Rows from block 4 of the fusion encoder, named by matrix and row number. Rows with one number belong to one attention dimension. Each number is 128 + 32 x the weight over its row's rms, rounded and kept within 0 to 255. All counts start at 0. Numbers have three digits each. After the name is the row's rms in percent of the matrix's.
# v: attention query, key and value (stacked) (fusion_encoder.blocks.4.attn.qkv.weight, 576x192, the v third), inputs 0-95
# proj: attention output (fusion_encoder.blocks.4.attn.proj.weight, 192x192, transposed), outputs 0-95
v.122 075:075124141108124085216150138152147151134157148160116187178102132134169036167088141132126098076146133145085088174145158180104138106140145116150130134145098163092143099065145175114181119108134150116142086155141101182126131140149123146180094169143150088119158132097117110111092057135172145139
proj.122 060:115118121144077134058109085135121108116122143131111097116197146057078154117139099132165063161029079150203112110126134130115079115152097123126149123108130124123080119147131121123127111157105121112112163127129128123147140114111152126133179176146127132125110104127154121159117174106050096130
v.123 116:074154156150100165163099118148141182128168110148106191145136100125172066186110157166155120109134076112085103147121147205133129130129179151170120135136144128121177125103126143134197106128159125113123079114105070176179141117176102155137141127169108122109072090119161104101081060139117127117
proj.123 122:095147135146116126062147083134100097112142133150146096161183152118070165112127107119154081130063097129169096097174145117136114094159049116088172134101135150136072131155156127111097109166086133089112179118147162129093127120110171113141150160163112140119171101091152138166140186076098085176
v.124 075:107073099175163114079051152156097106135151110134139066078150087133091133105140137133147118123118098124149173123125189179162088182106048136111096138179128093116153082146118110107135096136113106087095100175114107094131120099092161150086118147104128134144119098100142162140150122139114159184
proj.124 074:092143128159184140222113192108142167116119087110142184143122169096161147147139131110101133160159210096092124114146090073112152137163132097166147074111136087095097089120159132102121140185105152082133144176126120150073144150178128117092100081169094205158102163131098091105087154173100122131
v.125 119:049139141139079141154123125166145133143137155127092163143087090165144052167131148162142158138153088106112100144142169187114158122084176123128101124170149137148118128096138172130141072145142134083130093091140103099150142112127101132133140154133126089104127061118116146085118103140155175111
proj.125 102:150092105155120133104118126092107109121172098112157120144158125121064170146105065129168135153101128148119090113175077081147138174170050148093148111095162194111095086153143088104131136156125087113065167151136073140102111150163142124094165111141117130194148131098163128166116139124052065150
v.126 071:095111153143144035187092174169102116113155168089117173106147199135128150114104132103085135122168133114126099133157118080136165118134106102106114085136110179123060102165126147140168159097094197176118117162153148070127151150143140126150053128118143150115173149107119095113128147100110105106
proj.126 074:154085150108130113078106104101147137110111080116152130142050114096124080156129121150134115129128102131125211174031122152078086178097205139136127145182124101047188075101113124160116134134174122092126148126105110151173140097145120148127143114133114134130096118209103063131111107145081150127
v.127 107:168148107140117133096206128112165116145121191109135122166073124167114145133154148135107058111125156138130143090096090082092086124151131129115159194105113109182131154198111195240101163157084102159126112146114181149112102129109152153116177086108099123129141168135127144164154099077161123118
proj.127 124:151159102095060157096123138126111127196110168177131116106111122163154126149107115142103202107166173165119098170167124165168177158115110148115121167157067130122166195075069105104122155076155077205163058124174100072146082139113111128179128148105151127127138155107120148088173135163161136150
v.128 079:057166084137202097124173118069124145137104060101150169124085110107132123152097201132114142137178078133124123176174147092147150097143115106123150102097117114133133106110114108127158144149112107083121131116108057143117103077146134104100115131142105086105115106175162129087067140152103102182
proj.128 063:128083142167078152156070156175097090126132149157140108164159136081091156143122114120135076077124094159161160113125107204144117097131126092161154150196136117134110085194131151147128089119129141146132134169137197128139089165085115096171135136154086113089185068096087119130182140111122142137
v.129 077:183083092108098159129146120163154122139139192135095102126141128153160143120139047116115132147127170119065128118107165153070129169094126108143128156170183169149158158170138136123134126161146129171147120123106183098108162154096131112143107130120153105157143081130091107149202088106099129085
proj.129 061:142182125095147088127098129108140189116136075104127139086076130179128119106150170155165155158149173138110114132176114078118152134111122140115114058064138124111143172071127142120117130086121076169139114095180066134122136103178159200092093124092146141148084154109147143138100133142130091142
v.130 105:161107168150091110079158190097085132128077068110137112133108177166087119066112120124086060083104150151098094141172098132111090153162096117155100141098128178160154077189099108159080195122087132070166103171158075128076100131146134130117112141136212113142098136182174116163099119187088161112
proj.130 106:102126123086177177156131143108171162188088169108151150114102122151116127185195149140113153133155110088120160140090125114126146157119180119175109145111068000148150153150163149135154118145157126100155096105060127145105104135141127137118134091113127141093120190141174089112128129135181154137
v.131 062:163142148130128156124139131128102168142132117073136086122146116076145074138155090132191129110130076141143192106096086109130135153094147155126100086134118055071156166112192098098160106114181074177111149143087148156162084120083180096132120120175145184115104109101099135107163139092177079085
proj.131 051:130139107201171087114120119165119083097135120153110145138168129140124139107089150100120095037093090138154052102197138138127117059147124112131151146184162232142122104110091163146115085173070185122091158125119148115163127135098145107162151126147110078151127059129110169146101111165136140151
v.132 073:198127188129048154073176133157103143093109110123147080135202098102185072093146140129055088197140166117121135139122083121163126155068116113149090082138109133138118168173173119160130143152066103118112146163147113085101150118139097147141114174107125169088151114151123179195173136114166139106
proj.132 065:160137123084178091123187162093180136125124101101119174075067095164144166176115087156085172119127178097085137136098162104098109142117169117128098156067125085061124112137103144119158118128170133085119105135086117132133130148153115141107139111132173122151096193160143100122097086164140141098
v.133 060:112201184087101087120176186096115095117119147114112174142128162167116096163116187110139078112129070149079168128079136070155112115147149157145135079093096059095193109147164169065057132140140140138101143135117104146128108121136155094120128107069135137146125140147120153128119139136162115085
proj.133 041:122108098127137120084157086135073119137146115142093114074120088099116129107111158096150142150180106194144087142153120160125143089090098110138110146198168140099083092097157150125198103121082174190184107124113096110128124171095059142112160090189088138152115085141108145151145104153181124149
v.134 067:144127187090182055147173168167135101113084077058162144097101108124069150114114107147104149147126142169127127159098088116178136148143100132106126183129089134092102094152118106191068122064124105108108176105115096077105116163128139070168082113149168158177113068159156066138083111176118118149
proj.134 057:040141121154089149112095120124114125110117132128168126134114170106128148161171185153146095066183097148140113142142156150137144149169159113152130146146083000216148162147172164116134113134148128134202113119081137102055094102114125119113166134159067117075121133121137119098158155148158144188
v.135 049:116140092122143174114119236102162116069146148117095131097126145119123116096123157116150118164106149126160152170081106079193146059141133157144068133084117203111103179173131160178130136035131193150115132056150063160097114140145128119119186128152157171208117088136155091103130079153098140163
proj.135 031:121165145166181124152081100182126122176156135168133125143131085123137131146170136138124093079146041151125070145162104131116092140172198152143185116150139018143125085133162199120088069171118155119123149119076135118103085133105196097105148101138090072139132166132105109122082163090178146152
v.136 090:158104132089081178088171111123091131161093135140170103151186139169117138107101087132090059156127179146080088131154091100095088162091038126149159133115107162140109120177126135137101173157104152084138133131101095091098150093113110100079107146144121161144114107136142174209130145117129134076
proj.136 075:140129113097155098124154173093195189104119084123105178056030103160141148149110132147116191171129166102129153161106122100136166141086202127158100102060112062085163147119124120085160129095147085131161098093137099147150137137158088174153110112076157123102097212118140081139142081188123157098
v.137 075:122140141143092163170110059141124150178160173172097116161111119131131124194124077098168133095139083091114071086070152088084129109100094085140150138153137134128146129110152110088145139146103071126098135173137196121146144106091125118103129174155097120114092088095117157172193170069127119097
proj.137 074:175104113117118076085150169107108146068098094150115154089184115150162123103091114122082155165094187119154133099126093131106147131107078144101130092096168227046105141095071104107144109080112152143109133116206121137177160152148098152157130155105174115141143121122114145156157136150080118133
v.138 077:101068083111188099116117159174134161130176079106115099170082133120104202128151136117135151080099137146117184134141147166156099082126132136156143155154089167094114055162065147141147116089157156095139168137098131141093110152132102109167118101127163119085083125142144098082060084154079156139
proj.138 068:069179134167119194157059089087085122117130155138167090190178192101105098133152136142170104118142096105125098120128116103140183172183118110154170114116090092231133177129179153159080126141129123124139142109108162109109074088123197100116147126137110160143155115106162150049130203105112119130
v.139 064:082124100126122088104135174091107148208154044127153181125111197126167152131127219129130090146120113150148149145204110172127107116159136206152122116116138177090166110116056153106136123112106185057168127147173080193103117117111122097109110131145146103094150182127137108152078179147079098084
proj.139 050:119109120145147158127100089124113132136098220140169085163125141079107106109174122157127158093108084115150158137038132108140140143161149093176135175121070082169118149164198066176144125162130142134093131129080121114135094141115177145199126114108140149106123156128146069093120136109142150171
v.140 069:163051119148098170148056058123189080129101170183105110086099107082078161129146083095138159131113102137107147141091179160103082165129167130096166143136177091167086178184159161103119114148159173182134092137141177151121145133137082113117108159101127144134153130119113090144184073150094111153
proj.140 051:133158129089133128170134156111158148113160103106119123152133147194169130097117109118158074153142187112103104090188120078120111123113109118091104106090121166174206144069096102146073161081123077113168142152151124109106197137145122131078101104145111094155119117124145218093092086125152120130
v.141 101:140061120132124098134150149103074136141179077104129152173157121119117155090145159131100092139105120107159111159125125120126152128149191128165083123099092157095144175121145108141131043077123125145087160155149069111110171148139144137170146153145122171093143116150126108126151180171179145187
proj.141 095:110122177160175137140115130153160097134097118106153107112150135066140125171126099153076143068115100097082151133074113146121104139153130124122155148098137097110100109137112135152169165178166170058084129149082160152129081150097140113154177161183121095145128133141145084135125154123113137079
v.142 052:167150174125147105162115144087170121150124109123098116064134178097109137100094175085180144151124132160144139094128131113086125134089102139170094108120112114126132127091117172136124160077142147142165135095100138119176080084120082129140169099128139108141091174095128078130126069136135178083
proj.142 038:117143094111120150112154099127095126131177183152094104196092136141080055113114127111184101138143085155112080149145152149118100132142120160157138154137127170144148106102150129128107142118097103144147128116127118140107130079127161151079107104136123159163123093138125187134099132102138094156
v.143 071:194145130168147145093170134169117041125039126127079131103130131179115146141180110142109108101118147104081170174145139083099133110145084099119104109059172082130080147137129186130153210117118136107162161132134121156132127136144091130125128107170164156146108158105097187180130115150119118060
proj.143 060:105168063096107076134150143094152129090193112127116132145089115147125164104101177097172130143180139188198091156193084093150143140094173149145139129172084161161173128091157147086118074094100144200163095104156075083104157108128133134105104097122100093123081111142122133152128118162164129146
v.144 056:145096126132131157217136145125142103112115127146087191078084155114102138164127109140221197123129118147174092100121127147118115081184195157103137137155156132148099096117115163178150089105107119145118110084141131164127112165171117145108147133178099133203083099134081132125111069113141088138
proj.144 043:102174160130088091090106143164119097122141158171156086171147129061142148111112163129136047113151128171143146133143112096118127151148082157099130092179114112150135131109162075112070137069136133140164134103150155105130114098061179133194112164115117123095181118103159137121090179119101135116
v.145 081:096118146127144152155056068172187107173099130150127113090115149121156123103089132098226163074129209117164163149121132161084159112086115135120162127181135112145122100136157144170176172162147102189141073087072212165194169102110109135110145124109130132101129124084101117094181107111090139075
proj.145 071:149144090136125133119131098121095167114167141165112127154131138208099099097141119147158127155108101128114078109189162090138132135161133144125141084114153203164136127100112112110089116127097076172120180106182156113139143104158225105105075128073101147178122102096104155114079100089110101177
v.146 070:161113137154084147120101117137147086125053174122121074116125140113125171050131116078145128124083151143094140125155116078074094096088093119101113131144117133129095121167153150084156172161194149174118098120120203114160152130104094169093123106111152179146116149104113142157177070149114114140
proj.146 062:152167120084153095135139168127176175136165101107088165116102068191138121128104094136152137191157158129123129129174152109134118141117205173135132115108159117120169138104103101131103148076121076166132105121160096142184195142136163128074086097065134111151089170109134155140071058171158131152
v.147 066:136123126154123166064131188122084082100095110075134137139163108126105148116163086180135107147161153081148163162106112089197138098178091101157102081122093128168124108125127121159106129141139135118126129160111122132147132096099109112114121140110079138177057157169180109188147153174156153101
proj.147 048:073169139118137123168108154115154169135169152104100166121063141159110170188130175125108121114168147132097055098201137135112158151104132124144126115145118117131096140125157186082158082187104106125145093084130144149042094149143135133111117104117150149143137117106104172095146117142180145130
v.148 095:117124095150129074149140178107081146120195055119154096135116149087146150099122174121102130150140092087183068121140132105130149126133157137115065143138109190098154144144139065117138090104109104141093155149180078106143117151182121197166179126133164116109174125112133108108077161157183130204
proj.148 092:108091188144126161102131125160165083138059135135156143124131113066140108188142093156091109089086106114091166150046134173122085152170128105138132160105117088112107087172118160185149141158166154053097128159060167136114107119084111108129157150176137112110131139159159098120132155111121132104
v.149 071:113105119119177135192094099108153103116124181130118131101174103133146140168100141113175182109111117119158172123135147123143172102139200116090126163204166133094073172118180140104177112088149129229061152081078211143184111143127104123158099086131125128096121107081101120124121072089131117174
proj.149 066:127125129141099076085160092134098126086158091129090115116151136149118115094122123121171100142108151190141072115183122133123100113163110163053125088143167221120139093084103113115127148088103080150138148126176155109138190091131133133095103152179123134139107100116089161143121147133086078151
v.150 081:087201158131149128176133057106103123140197169133174171092166105151121144172121139100082121172159048120129122113059138108128179110120117139169117149141125093139155156109167093139121088200074128094066166164143101108122164093177108107139158110108108144099157125079173184165119176083165099152
proj.150 079:175064143121111062058160155137138135099114080140118116126155105130153137120082087149085138124081142109116153105110119153099114141078111131100129125098157184030107110167092094098148128110144149105112112176163165124179147174114087157167149161126125094102149123116091127137165107142058142081
v.151 070:167149148079123157064150120140138106142147183136167134175131116155154127138109101137094131105166064072098130126104118066170175120177076149151066122086100102111143118167178100142108082211104132115088137199174102063063114138130132147156113111162074165126141098147131183152184218105165143138
proj.151 061:137135129099133074098158133104151108078108070116130156097152099116142157158089156134064175139104178109123130114117096112106126147088130107105129138093122152054088165136107146116144116119100170092103103151142119139155131156128090131148174153089154090140125161143141105169181145190101155069
v.152 108:147137154106134121089160220086113146129099019127150144145105152161095136076145146126075111106111178180124098168181089147124079139168098121132148113066134149142109117153093110152068201088079153070179131123149059165125105125160125128108090120129154072110141166170136094168100110204087122114
proj.152 108:103102138105132195168107105135125141158125209124158122167108158131117138168173154160144130105194081120117172175091143113133158142097156131193128144149085000161168122190157149121125111130149097118169116131081128133098088124112131142127159124135119144076131166130169123079133136095150153149
v.153 093:118123106090141063146141192103158147138111054102111097136071128129114118120159152113114135137111134159166118161132127169146106140180185135102142163149134143114101106099082109152099118086101143170150121105113096176148083125137153134162111099089171080156124154163101061112056096163098131179
proj.153 090:077136171152111211158110063155089096138112186122162119167161159094094108147185144127179077075145090185117132140121131152133111092171113118160129127172107074196142113154166140161121140152149106109143148131085143110082095101101151119098130149182091154113111108136151151085146190099169116170
v.154 089:142140170121105102111176203127056172167126098081207164187142151202114121078091150158057060169111130135101069174156122125145116144139085098172132147098138148112136125164146097143044123146084125078108186206162066096106124146119111117121115088120181112100119150130178137178121193170181143117
proj.154 080:120092129119156131106142138111184127131087110120129122115098122092132135174144119151104202101133118097120191133035138144112151122106145146154116152111070056103116122199139121125182122158164159078116093113079126167108109143136068152144163120143115097068125171176154077117173114123143158089
v.155 070:105196120106118088108085127100116140140160053106161152117086147152117091167119166170110128137109077167120149160102087132163075094195159132144121086090150102086106088121114099143106151114105158045149174148156034157130125163161129116134081089136094114078116076140172128097083150158131123159
proj.155 060:135078152168155156112139160162109097172110171112169111156171129088145149136177128109079149118139094136174177140077168161153158141076127116130154195120077058123106152172166115124140084155144176090129104179069153156102100133101095092187165131151112131074159172166144100123156154111110167133
v.156 076:166142137152163117168114201122164105089075130120089091150088153124177088146170131082132177132114164110184164132141159196187132146155180129089107118165172143120080138103099147159168146136120123175152112055107165148168112168147173161160115104103187095120085166108059060100098084186135137144
proj.156 062:101138118123123165144146072177081104159162189114138117167174122100103117104134154104192073113153084189112102134158128110139100097140141136120115145179122113235146116081145113140095137103120141132145159149116101122109112076111176087066119130180094149146131088170155157135100158106179122174
v.157 097:145117148115117177055145162114176112126076106116164154150097140175084114096087135120129072092100126144110122142117123122101039186156056110113138166056128156119156100142091099102093180129123170070158146137159074153089148117152149083104077094129160085113119132136166124180113130181092134101
proj.157 088:108137115100146181163103139112124201165092153116148115146123146162127115164178139156125154156174141077087149127107134113138186146104181112166124129110092023161143190152180130138141118138142081132162102104113133144119115158142114158115099117072141174091128168118149119063133117107154146142
v.158 075:109117142092117137113162152113150113139072121082102089134135189141098119076091178156086101151141170120150124156143073108124088146151060145151132109123139161137081074167138152133066233157099143079161148125117069108133087094165160125143081142146163113143132167128113125184083107150094123102
proj.158 061:154123100098161136124130140129175159183146136127151137102058074113130130162165121132136157158155115142122143158109138120154142151102206134164113169124050022122186142136148149123146132092144095134193074120099106148099155124163089151125158091090148138089116178159140085107122088170163161189
v.159 058:135166122172164125127122135120091178128117079111139157206124097127079192196120138187135087145096072181133106096179116097146149153096134172160136151098065123128092126080121122156083103114139172130095086154126083163105129146171100055104124143094105161131124102109166121127078136094118106165
proj.159 043:112115116133062142125151096123052118086089128123108111100159155103150123131133140094134105086178134172169161130132092205150159104097110053099138119154128117166109164169138098150168130165123169153130122147123161071136089140088129133181110154163114107051104089116061149123192173115128162119
v.160 077:174047139077166091107105102143128077122120150155090123065125127127120148120109069117102181102109142142159129148155111111082183121067129193141131192168154056122104137092096120143148086068148096207107137158102122141125096126137156107063141113092162155104108189136145108115162131119171170111
proj.160 071:082167146152117110137122111109080090137095087154177141192164118160143080098154164162142055154144121141121193121120144096112073117138071157128123119119160112140107073181160177172100104183079200093082183139148124144122160070131080104130164138151122139090160091163104135152119112144083128119
v.161 082:095113124173185126170111159145100149137109075116130107226133110169109133123112141110111083148141159109116140095101153121116126175187147082138115055119149129115169085195117110110117144154126158059132143134130077156113143108103103105160105118191140107122090112121131145130084107139045121146
proj.161 080:156118107078134118121120154044154155129137145097122145094093105057103105156159155103120230125125104147099066136166114181140131110132157159069168185130125147107142195149120120062129123115172047186168104100121123099142107155142130180059159173111134139186087111132131176113119118148174136177
v.162 087:180123120137169140045166123123161101118157170129137163118135151046106136144104123084125133088139115161093133112159129123105123111126076131113085127137099092122104099164098132119155125115148122197102121123103169142130098182093142122102115146038163144111145136146087152176158172093175161080
proj.162 081:053132134172082101145170137183075160115152125186135118184205111182159100074136116176144111127168105108109112131151113134143105140126071140199155096119089095164079128172187115138096088183086181123107177137167108144137124077119101136093131134185111125111181139127163122100130156152105106149
v.163 087:093196123094120167207113169105121167143159122124086093120141149090142138112163113141147186120134099166117118124113154124164163144059173182138176131123113138083162130140080166242166064139123119130122157127138116159105115130161154136137167136114103145128149204046131109140119115092115104105
proj.163 092:156108153164117112090072099194157095106054075093129080087108129119097085143114155096093106169105203112134145117104116132083077112169147091110091107124161131121108088140087137111101144169142157115106111084055155125114171103119151107141156108144178135135097095150097114125070058141133120184
v.164 141:163127129064126143076127123108155089102106216183113145072153119080153142098143134097113158059090095151115090128160125149092120123064096152138135185155098171097131135087094090171146147099142108216133122130120184104156106167179193112066155170082168161101160116111114143148155169088173170115
proj.164 137:088113158180138103141109101189105112112112082135145128156157139142144123098119129175129088179161115131160154102122121065139094142137092098130103059116155081099121075155129129132135104164125213080104186092084125154101196077114084109169123084197144136077163147135125072132123114112046102135
v.165 084:140150074150192145094119086097157129107120071097167144194149159133117135131073139152114087159155133123101134079141108070141078180160128116146146066094102096164188047126154145116109151164129158117133141143144125141124164149053122151121081127189102180186128162145160088152109135151093091142
proj.165 077:064098146150121140139140138105120157103147131107127096154170134111097055151147128086130161077113126173109085135164147235108117103129122117150176176152143146147061207114155138106141082135101055154160094112111126146148116153141122143133159159090105086143087138097129176104114160147178149177
v.166 113:107103120143125119139080110155154148138132122121133080163118157171131159114085093185173120123181152089135150087109108077111104158176180112149171050097147103172134102143122155162125156159073150134105116128147108138123113146107041147175074096212104152144074158143157112111072068173033083170
proj.166 102:107109129085130152110163154087111111113136095074143119106135103085085051170174174115106172104097148188118082122138177214102110112115142140099093214156152137165097153094139139106110119120131063143167106116131106141132110174117154154119173185057129142157073121105109195120106151157199125164
v.167 073:143090133176164128080088135109134083128186105081106111150104178116138134134074095149157121125195188108095179079106142124125122110139101131176102082101152105171155093152115135071108098173132158108100122136164101115084101105041093154083126144122083139138101170180122164173165119104088061132
proj.167 066:065169097121139142148181135116087159137159141133098099174168162099127070136147125107127159093117102160051086139165132222108114121117123144155120190173127124179076150139186109132125112143106066145149142162136160119151102137134142129086169161127105119170145134067126160109109147129204151159
v.168 088:096109119197120099165131170138102170164100050091179129193110156185126108135125192156137087174140167110111191106127134135154149135208138062147084097147148162142115103122115116120101143181113159064147190136173098130080166065141129138084103137146102128124089133162114139134119076181072158152
proj.168 086:145132107055157125112150109070146166174132159068099157106072118060106147119129123088111182097153117187125072126163075122148157104115192137067175148129115161157145143107135092099201149070136070186141088130140111099159082162129183147137157163085144111151091160120135153151136135113165133097
v.169 087:126141135152100127176093119106093159156135152148117101056133105135128112138156119114178161078105104118176122179156147162139164134092172184123115188156147098104118169078123111179136093091175082155175109102131168111121107125159108175151178123135148105119153183094141122095135155092114173131
proj.169 084:203136146103127126109109107153154069119082086082133115103077114174126159131144143122117070157077158105141155171076099062114106162109101120078039112113134118147178099167067146148111187141113198099106135127119098128119162075122134129158127123140170174118106099153105113150108087144121124089
v.170 088:154082148092173211075125128110116086155155170139124133127161096091098174125129154107113134107113102173125117166113148152111145104090084182171135155112120083110137095106105126149174148135089113152107164149143122075096100138118131067082093152065168190095148187098091139172197169091181144102
proj.170 080:061129113207083072146144125198101143146149104158133111185177128141132085063120091167135137116206126145097152116172123126122073126147132159173125107119102120172107140131177119110128092169123184134117188086123148116111157120141128123112142121219117123124160124141177080114098090108090112163
v.171 065:114113093126193186115088095085178138088162154080162154142164107120105171180147153151109143112153131114121144113092137137145132082122135164130190135160146080078131065126133199104139093127129166116137116123120105109094101163135134187085077146109130144114114171091130126132083149129100067078
proj.171 047:087108141229124091118136103126106123160114086133119059161139143076081102113114149135132148147121148176100166154148095169126074119179125124169109158148092121127117198151131107146124140134106123177121152125114172110119128112135141113141151113118129107163095074098136122096128136181148114197
v.172 111:118132110068161126131117150094166077129144182148132122094147123064134155104158125121135133125128085177094088185140133123101151080076162169156147130155098131108124122086077100159169095095133086183151144123107150119135136172132163115063137139066146142121136140102089132177134194087219104086
proj.172 106:097093139184111120112102124229118110101123118167114106152161159185147081092066098152127129165167130116120160119122134130108068136166051100189146067121131108108097114168157083148109109194115182102119150121087149175109163083129096107135109096182114118098139144169139052120103097116084116150
v.173 086:161081093132142129118090120186095177156101122150160121138136116194131158101140104127131147104170163142106159124130115086176090162182101112084177124084153131120173124151124206129174144156130175133070136139153081166157110115082059166142106141174070142091090212112184063132101124170059095140
proj.173 075:099135164109106125107161200054132114061154074026158104132093137086099045147160193122116140155121139157102132115136169145094108095130162162115077182140127127191119077065138161118090122139115121189160117106146088113124113165115152134110143167118127164156087114111102164179097145174186150156
v.174 067:155127110131132150149130134087132139150163074084160110148114116097138133100149073127154204156187168096156120167114126126117168140163199116126129152148165185117109180095148113126117071098170137174093109069180112183181160157060166171191156134170123077157123219062140128143072091126145125148
proj.174 055:137100119111148169124097124143169102065091111087172129099108144178137088138166151089082053104099163101132126097105200165124131126143109089115076112134159154155121103158110136154118157124100121052141072157090111128122135097097092122132120102097135155103109085120111160127153093166152169111
v.175 063:125115129156125177094135121156136144152122129102126180114077071121107120140147171122140113147071077135102090139114186166146157188144120115080128156098174170155110096168142163089158140158141130072112112113108134125112122089145152097085114100116128107143158111127128100141196140109081141148
proj.175 048:184162093120140089181136174110089163173104187168085149149155118138134184129125057137133193085141108092201166131124062112158115173129154147152143122121071119050176119138149122129129153079156157147105194125147130050087089150125122144106108127165141145118103127188156136168123163122141119092
v.176 061:071119135157112132133124209122095143125129112113211132208156138146152088077082105174158140138182114086131120160160167078155145115185141058162048082121152125109168150098119154075106140189048104076160195100121123143074111121112115162168103102164130109121138131096134124102136085136045152117
proj.176 052:137104111082203119100105094121180100153131125098089136070073138070072099149156149100120173139093162175106129097159106140149151094138189149106133123186167141112146113101133124109134131090165095164177095139128152115140114197132175144095127156084120157160101163136105151138098095124148136189
v.177 100:117135138131139165102103120147087076121120141145124202106150082100113084186162175142106135078079054145154118146115144190115167104065078144112115173136093102106109157117130098140177121102147116137159101130095141139102123138175179123094140126060184142124141091132092135168178204070162165123
proj.177 095:133149116175104083166128116156105147154121153198093119157163143153140189082111074153158129168151123083136171135126032084161099153151101141142145076109112105079156149169133119153163139150125181125066211140138160125105125064113152118125107096205143135120175120152190074149146123110106118096
v.178 078:135152100128157182091110135072173042110148139106102136160170150082125172165125107112140145153120129144102094112141132119108102144069119137182163113142102105099169066153137137107154158119116088151093132111120143086086164113134141136103104134107159162144134130089074151171152149120201092085
proj.178 070:060099110213095096128141120207099145123159119184148110173162128135117073096133115147110120073145114123098140110178177205133110118161063139185158094115125106118055180152179121105130085187109137131115148139131156164143114138134104140123146125128112091128147124111168107102106147118089129185
v.179 082:109125106127193156125101131133124091122156147148138176113160106114074104085136159075136097147042071122090108142104114165148164104053093147108120124130112135062137120106117087106165141121105128117111154126129119106109140104179134085071171140056188160079133132112087173187180144126200179146
proj.179 072:109117117146097091139124122187121172153098129186097119150105149131131146082088071157144159100201123111143193141163046064157085141164095119137157063119100116064143131152109127119144112144160191155094161108115140089112144128134128111171109093179134074104141151167187051147102103089093109094
v.180 089:158129119074148139109117130101172073099122080072133141116135170092153209180127142116124122117111074117075135150090095112148117136113119153127157091111078097142146070130084137124165110158111115214099105181109124135093114115106134131069158153090157152145123204070170135180141195106141099119
proj.180 087:029091156209116133108100132192085157103151086131131093173148139122107024097139140134135169138174162159063159107164143184096046099138077144191117126137131121181063180111148100098157100210124142111127162083094132153130153096117114092114141134156127113150133114141155126113101110144150119179
v.181 073:103172141189129132193123112145114140104116114148191113130104146119123125066119200115127119112104076144107105191116144138113169079147105081134052150115156158142142145138104148086184135098130089106149128138151084130176161102209173140158111119116125140089147092135134120120152113193151185165
proj.181 064:192126124076177126095120091148193124182089167133078132064077154133100170133114104123132119116151156120186124081151067073145142161159184121113176054149141118068175138103114120128145161116161102123120110103112175110111148177143144108138138099100150101117139142154145099121114081109096115101
v.182 066:092109171181141122116138160120156084148135081099150149139135168130084102122136165128097104173110095142165159112184090135114121127125085082098070139132116137161107164181111020142089121101095170061143109139124161080078112061089172108082172138072077114093128119172109155153185175117183153141
proj.182 057:150135119107101133185128074082135177113143209157114163154165105111173179099107075127137153095164114101091117172127140127176157127121123093163176133108125130106102136118135120090197130127099108139123141146168150141186090143146137134162101092160117102135172161139145092115141163076099156084
v.183 068:124153145088165124128158169116131126152128148130088152075153133130167131113158150087099087171089137091127093169144150138131090142128128099110113111149111183121141201132176097134118118095113100073186138128102104117153153147105165116099166157097075042131138058143084147155161158099167134096
proj.183 054:173119116150155145170125098153178152141149184169083125094138135123153181112064075128164164142119119068139154148090123085156199195160085077150202070124108132153145126159122131135173126137149156091122124179164161111137076137116115121137103056121132171131172127121142110133204093134103152057
v.184 070:121079090151178115056140083127165103178145106045112131092179151084127168161108074131171121149188146135086138088101111049093085112134116162142177104110112148133095092156124132103098153151090145129110120089124117143123126169109058150108113058130153199139079129110134080173154077138131135110
proj.184 058:083150102121111120105186171121075129101127120161188136186176117145137063129152134152085134109122096185131103087160148225148110129100132173139139167159138099164090158115172124093067082137119101151139132149163109141135111127125156133108121190105123098125111095120088165099106180165145123191
v.185 111:105106143135162124087137128113107053103136151161119152131150125101090115118112178089097133138062117174138101178106080191091122120063061119134094113128106110127118114163148084108120153152113105134151118154080158076081135110152181064050118113085191167112181083171087159136185185097190129094
proj.185 111:106158105155110103157145109163124174192134182204120163162173090171161151106107054167162129108174093100137131140162093109176129142131102145167218096079102124063130154147136103099148087159130156105094198135158146145124115110135107121148116104152127086104166151157160075113140152068035091109
v.186 066:105140132092164160081109134104172174092125146162142078141149095125073161185147097176141127115163131178110163163102119070176156122151155143143145116101157044098151042154136134150207095170124185114077164152096121155130128108167079116111102131149144157116137146147104097140087158144093078128
proj.186 053:098088131151100094116117144127089104144085102101139082146093118071071095150106204085144168093119153153122132117177114174100073080122128149090129164129136126158135173100079142101149176126168071202163122071091128090122158178131159114083151149139122133158083104128139143132069104129136114237
v.187 071:190107105156143124105129104114158065138140151143159103106172124088141133163128084098099160094111086205109103161113115133119124079069096112119114144148120145094147127114071133111143105079148095208160129117118186110155137109122183102099136111085181157149200109073102088184135170079173143132
proj.187 058:064133160186096094103100125198119135121123108196155134135165122196112117113112153176141078151132103112157166120118132100135105138152084140194139070107122095114120080128173093102085105168083188097096191119119107189113146087142067094126113094198139133082172139147143091131120153122062115142
v.188 082:088174170138094099104146145134153111153137115147188093130160192124164140106094131146180130156113114151083108100127087102159157160111113109114079041116111159162129073138147140162132176165086159086134170116132125124098171078104118119062085115112079155164097128181105160140107094180141079095
proj.188 075:107093113116140122138167089187125178186135148158101151133158083120075100164150128094134193133132132189122056102165141170124109105141146136177195144143132149079082159097126110059161074136120056133148104118133159142128101178145162135141145160095143104137123132125129101093140150069086099179
v.189 071:156073097118211171061150102122147110109193123092109122135174083092105126138161131090109168080084115145102161118106107144119131086081094181131121133161134083081115078132108149108186140115161135174126118188103169087122149136115141118105168142033159128115085170058148161179186159108170153084
proj.189 069:076159130164074084147141182148090134115144109132139134176128148128165115068108116181131124126190118112096147156167092151137066122146126153147073115117087121140122099125139124157115086170125203143132176093134121131128132081119139133101106119223138121133173115168169085119114119144112132128
v.190 083:131199087076110121179101134092151165153132138154114085091165155052135172098134131101159142126128090161129125165096137111196178114111161126129158135106125098126175138087141155191181081110140170204129129125125065161127145144162161147156121116155107175134147206092130091160111149154125129121
proj.190 088:121092166188147107079100077138163097146125103133144101123068173166081072148133134130116069145117207145122167069106118131059071144160130101140068080134174117146115124097103162127151118144124123108123097098048194163107187115112134104077121097104135176132106079134121120091079069115130133165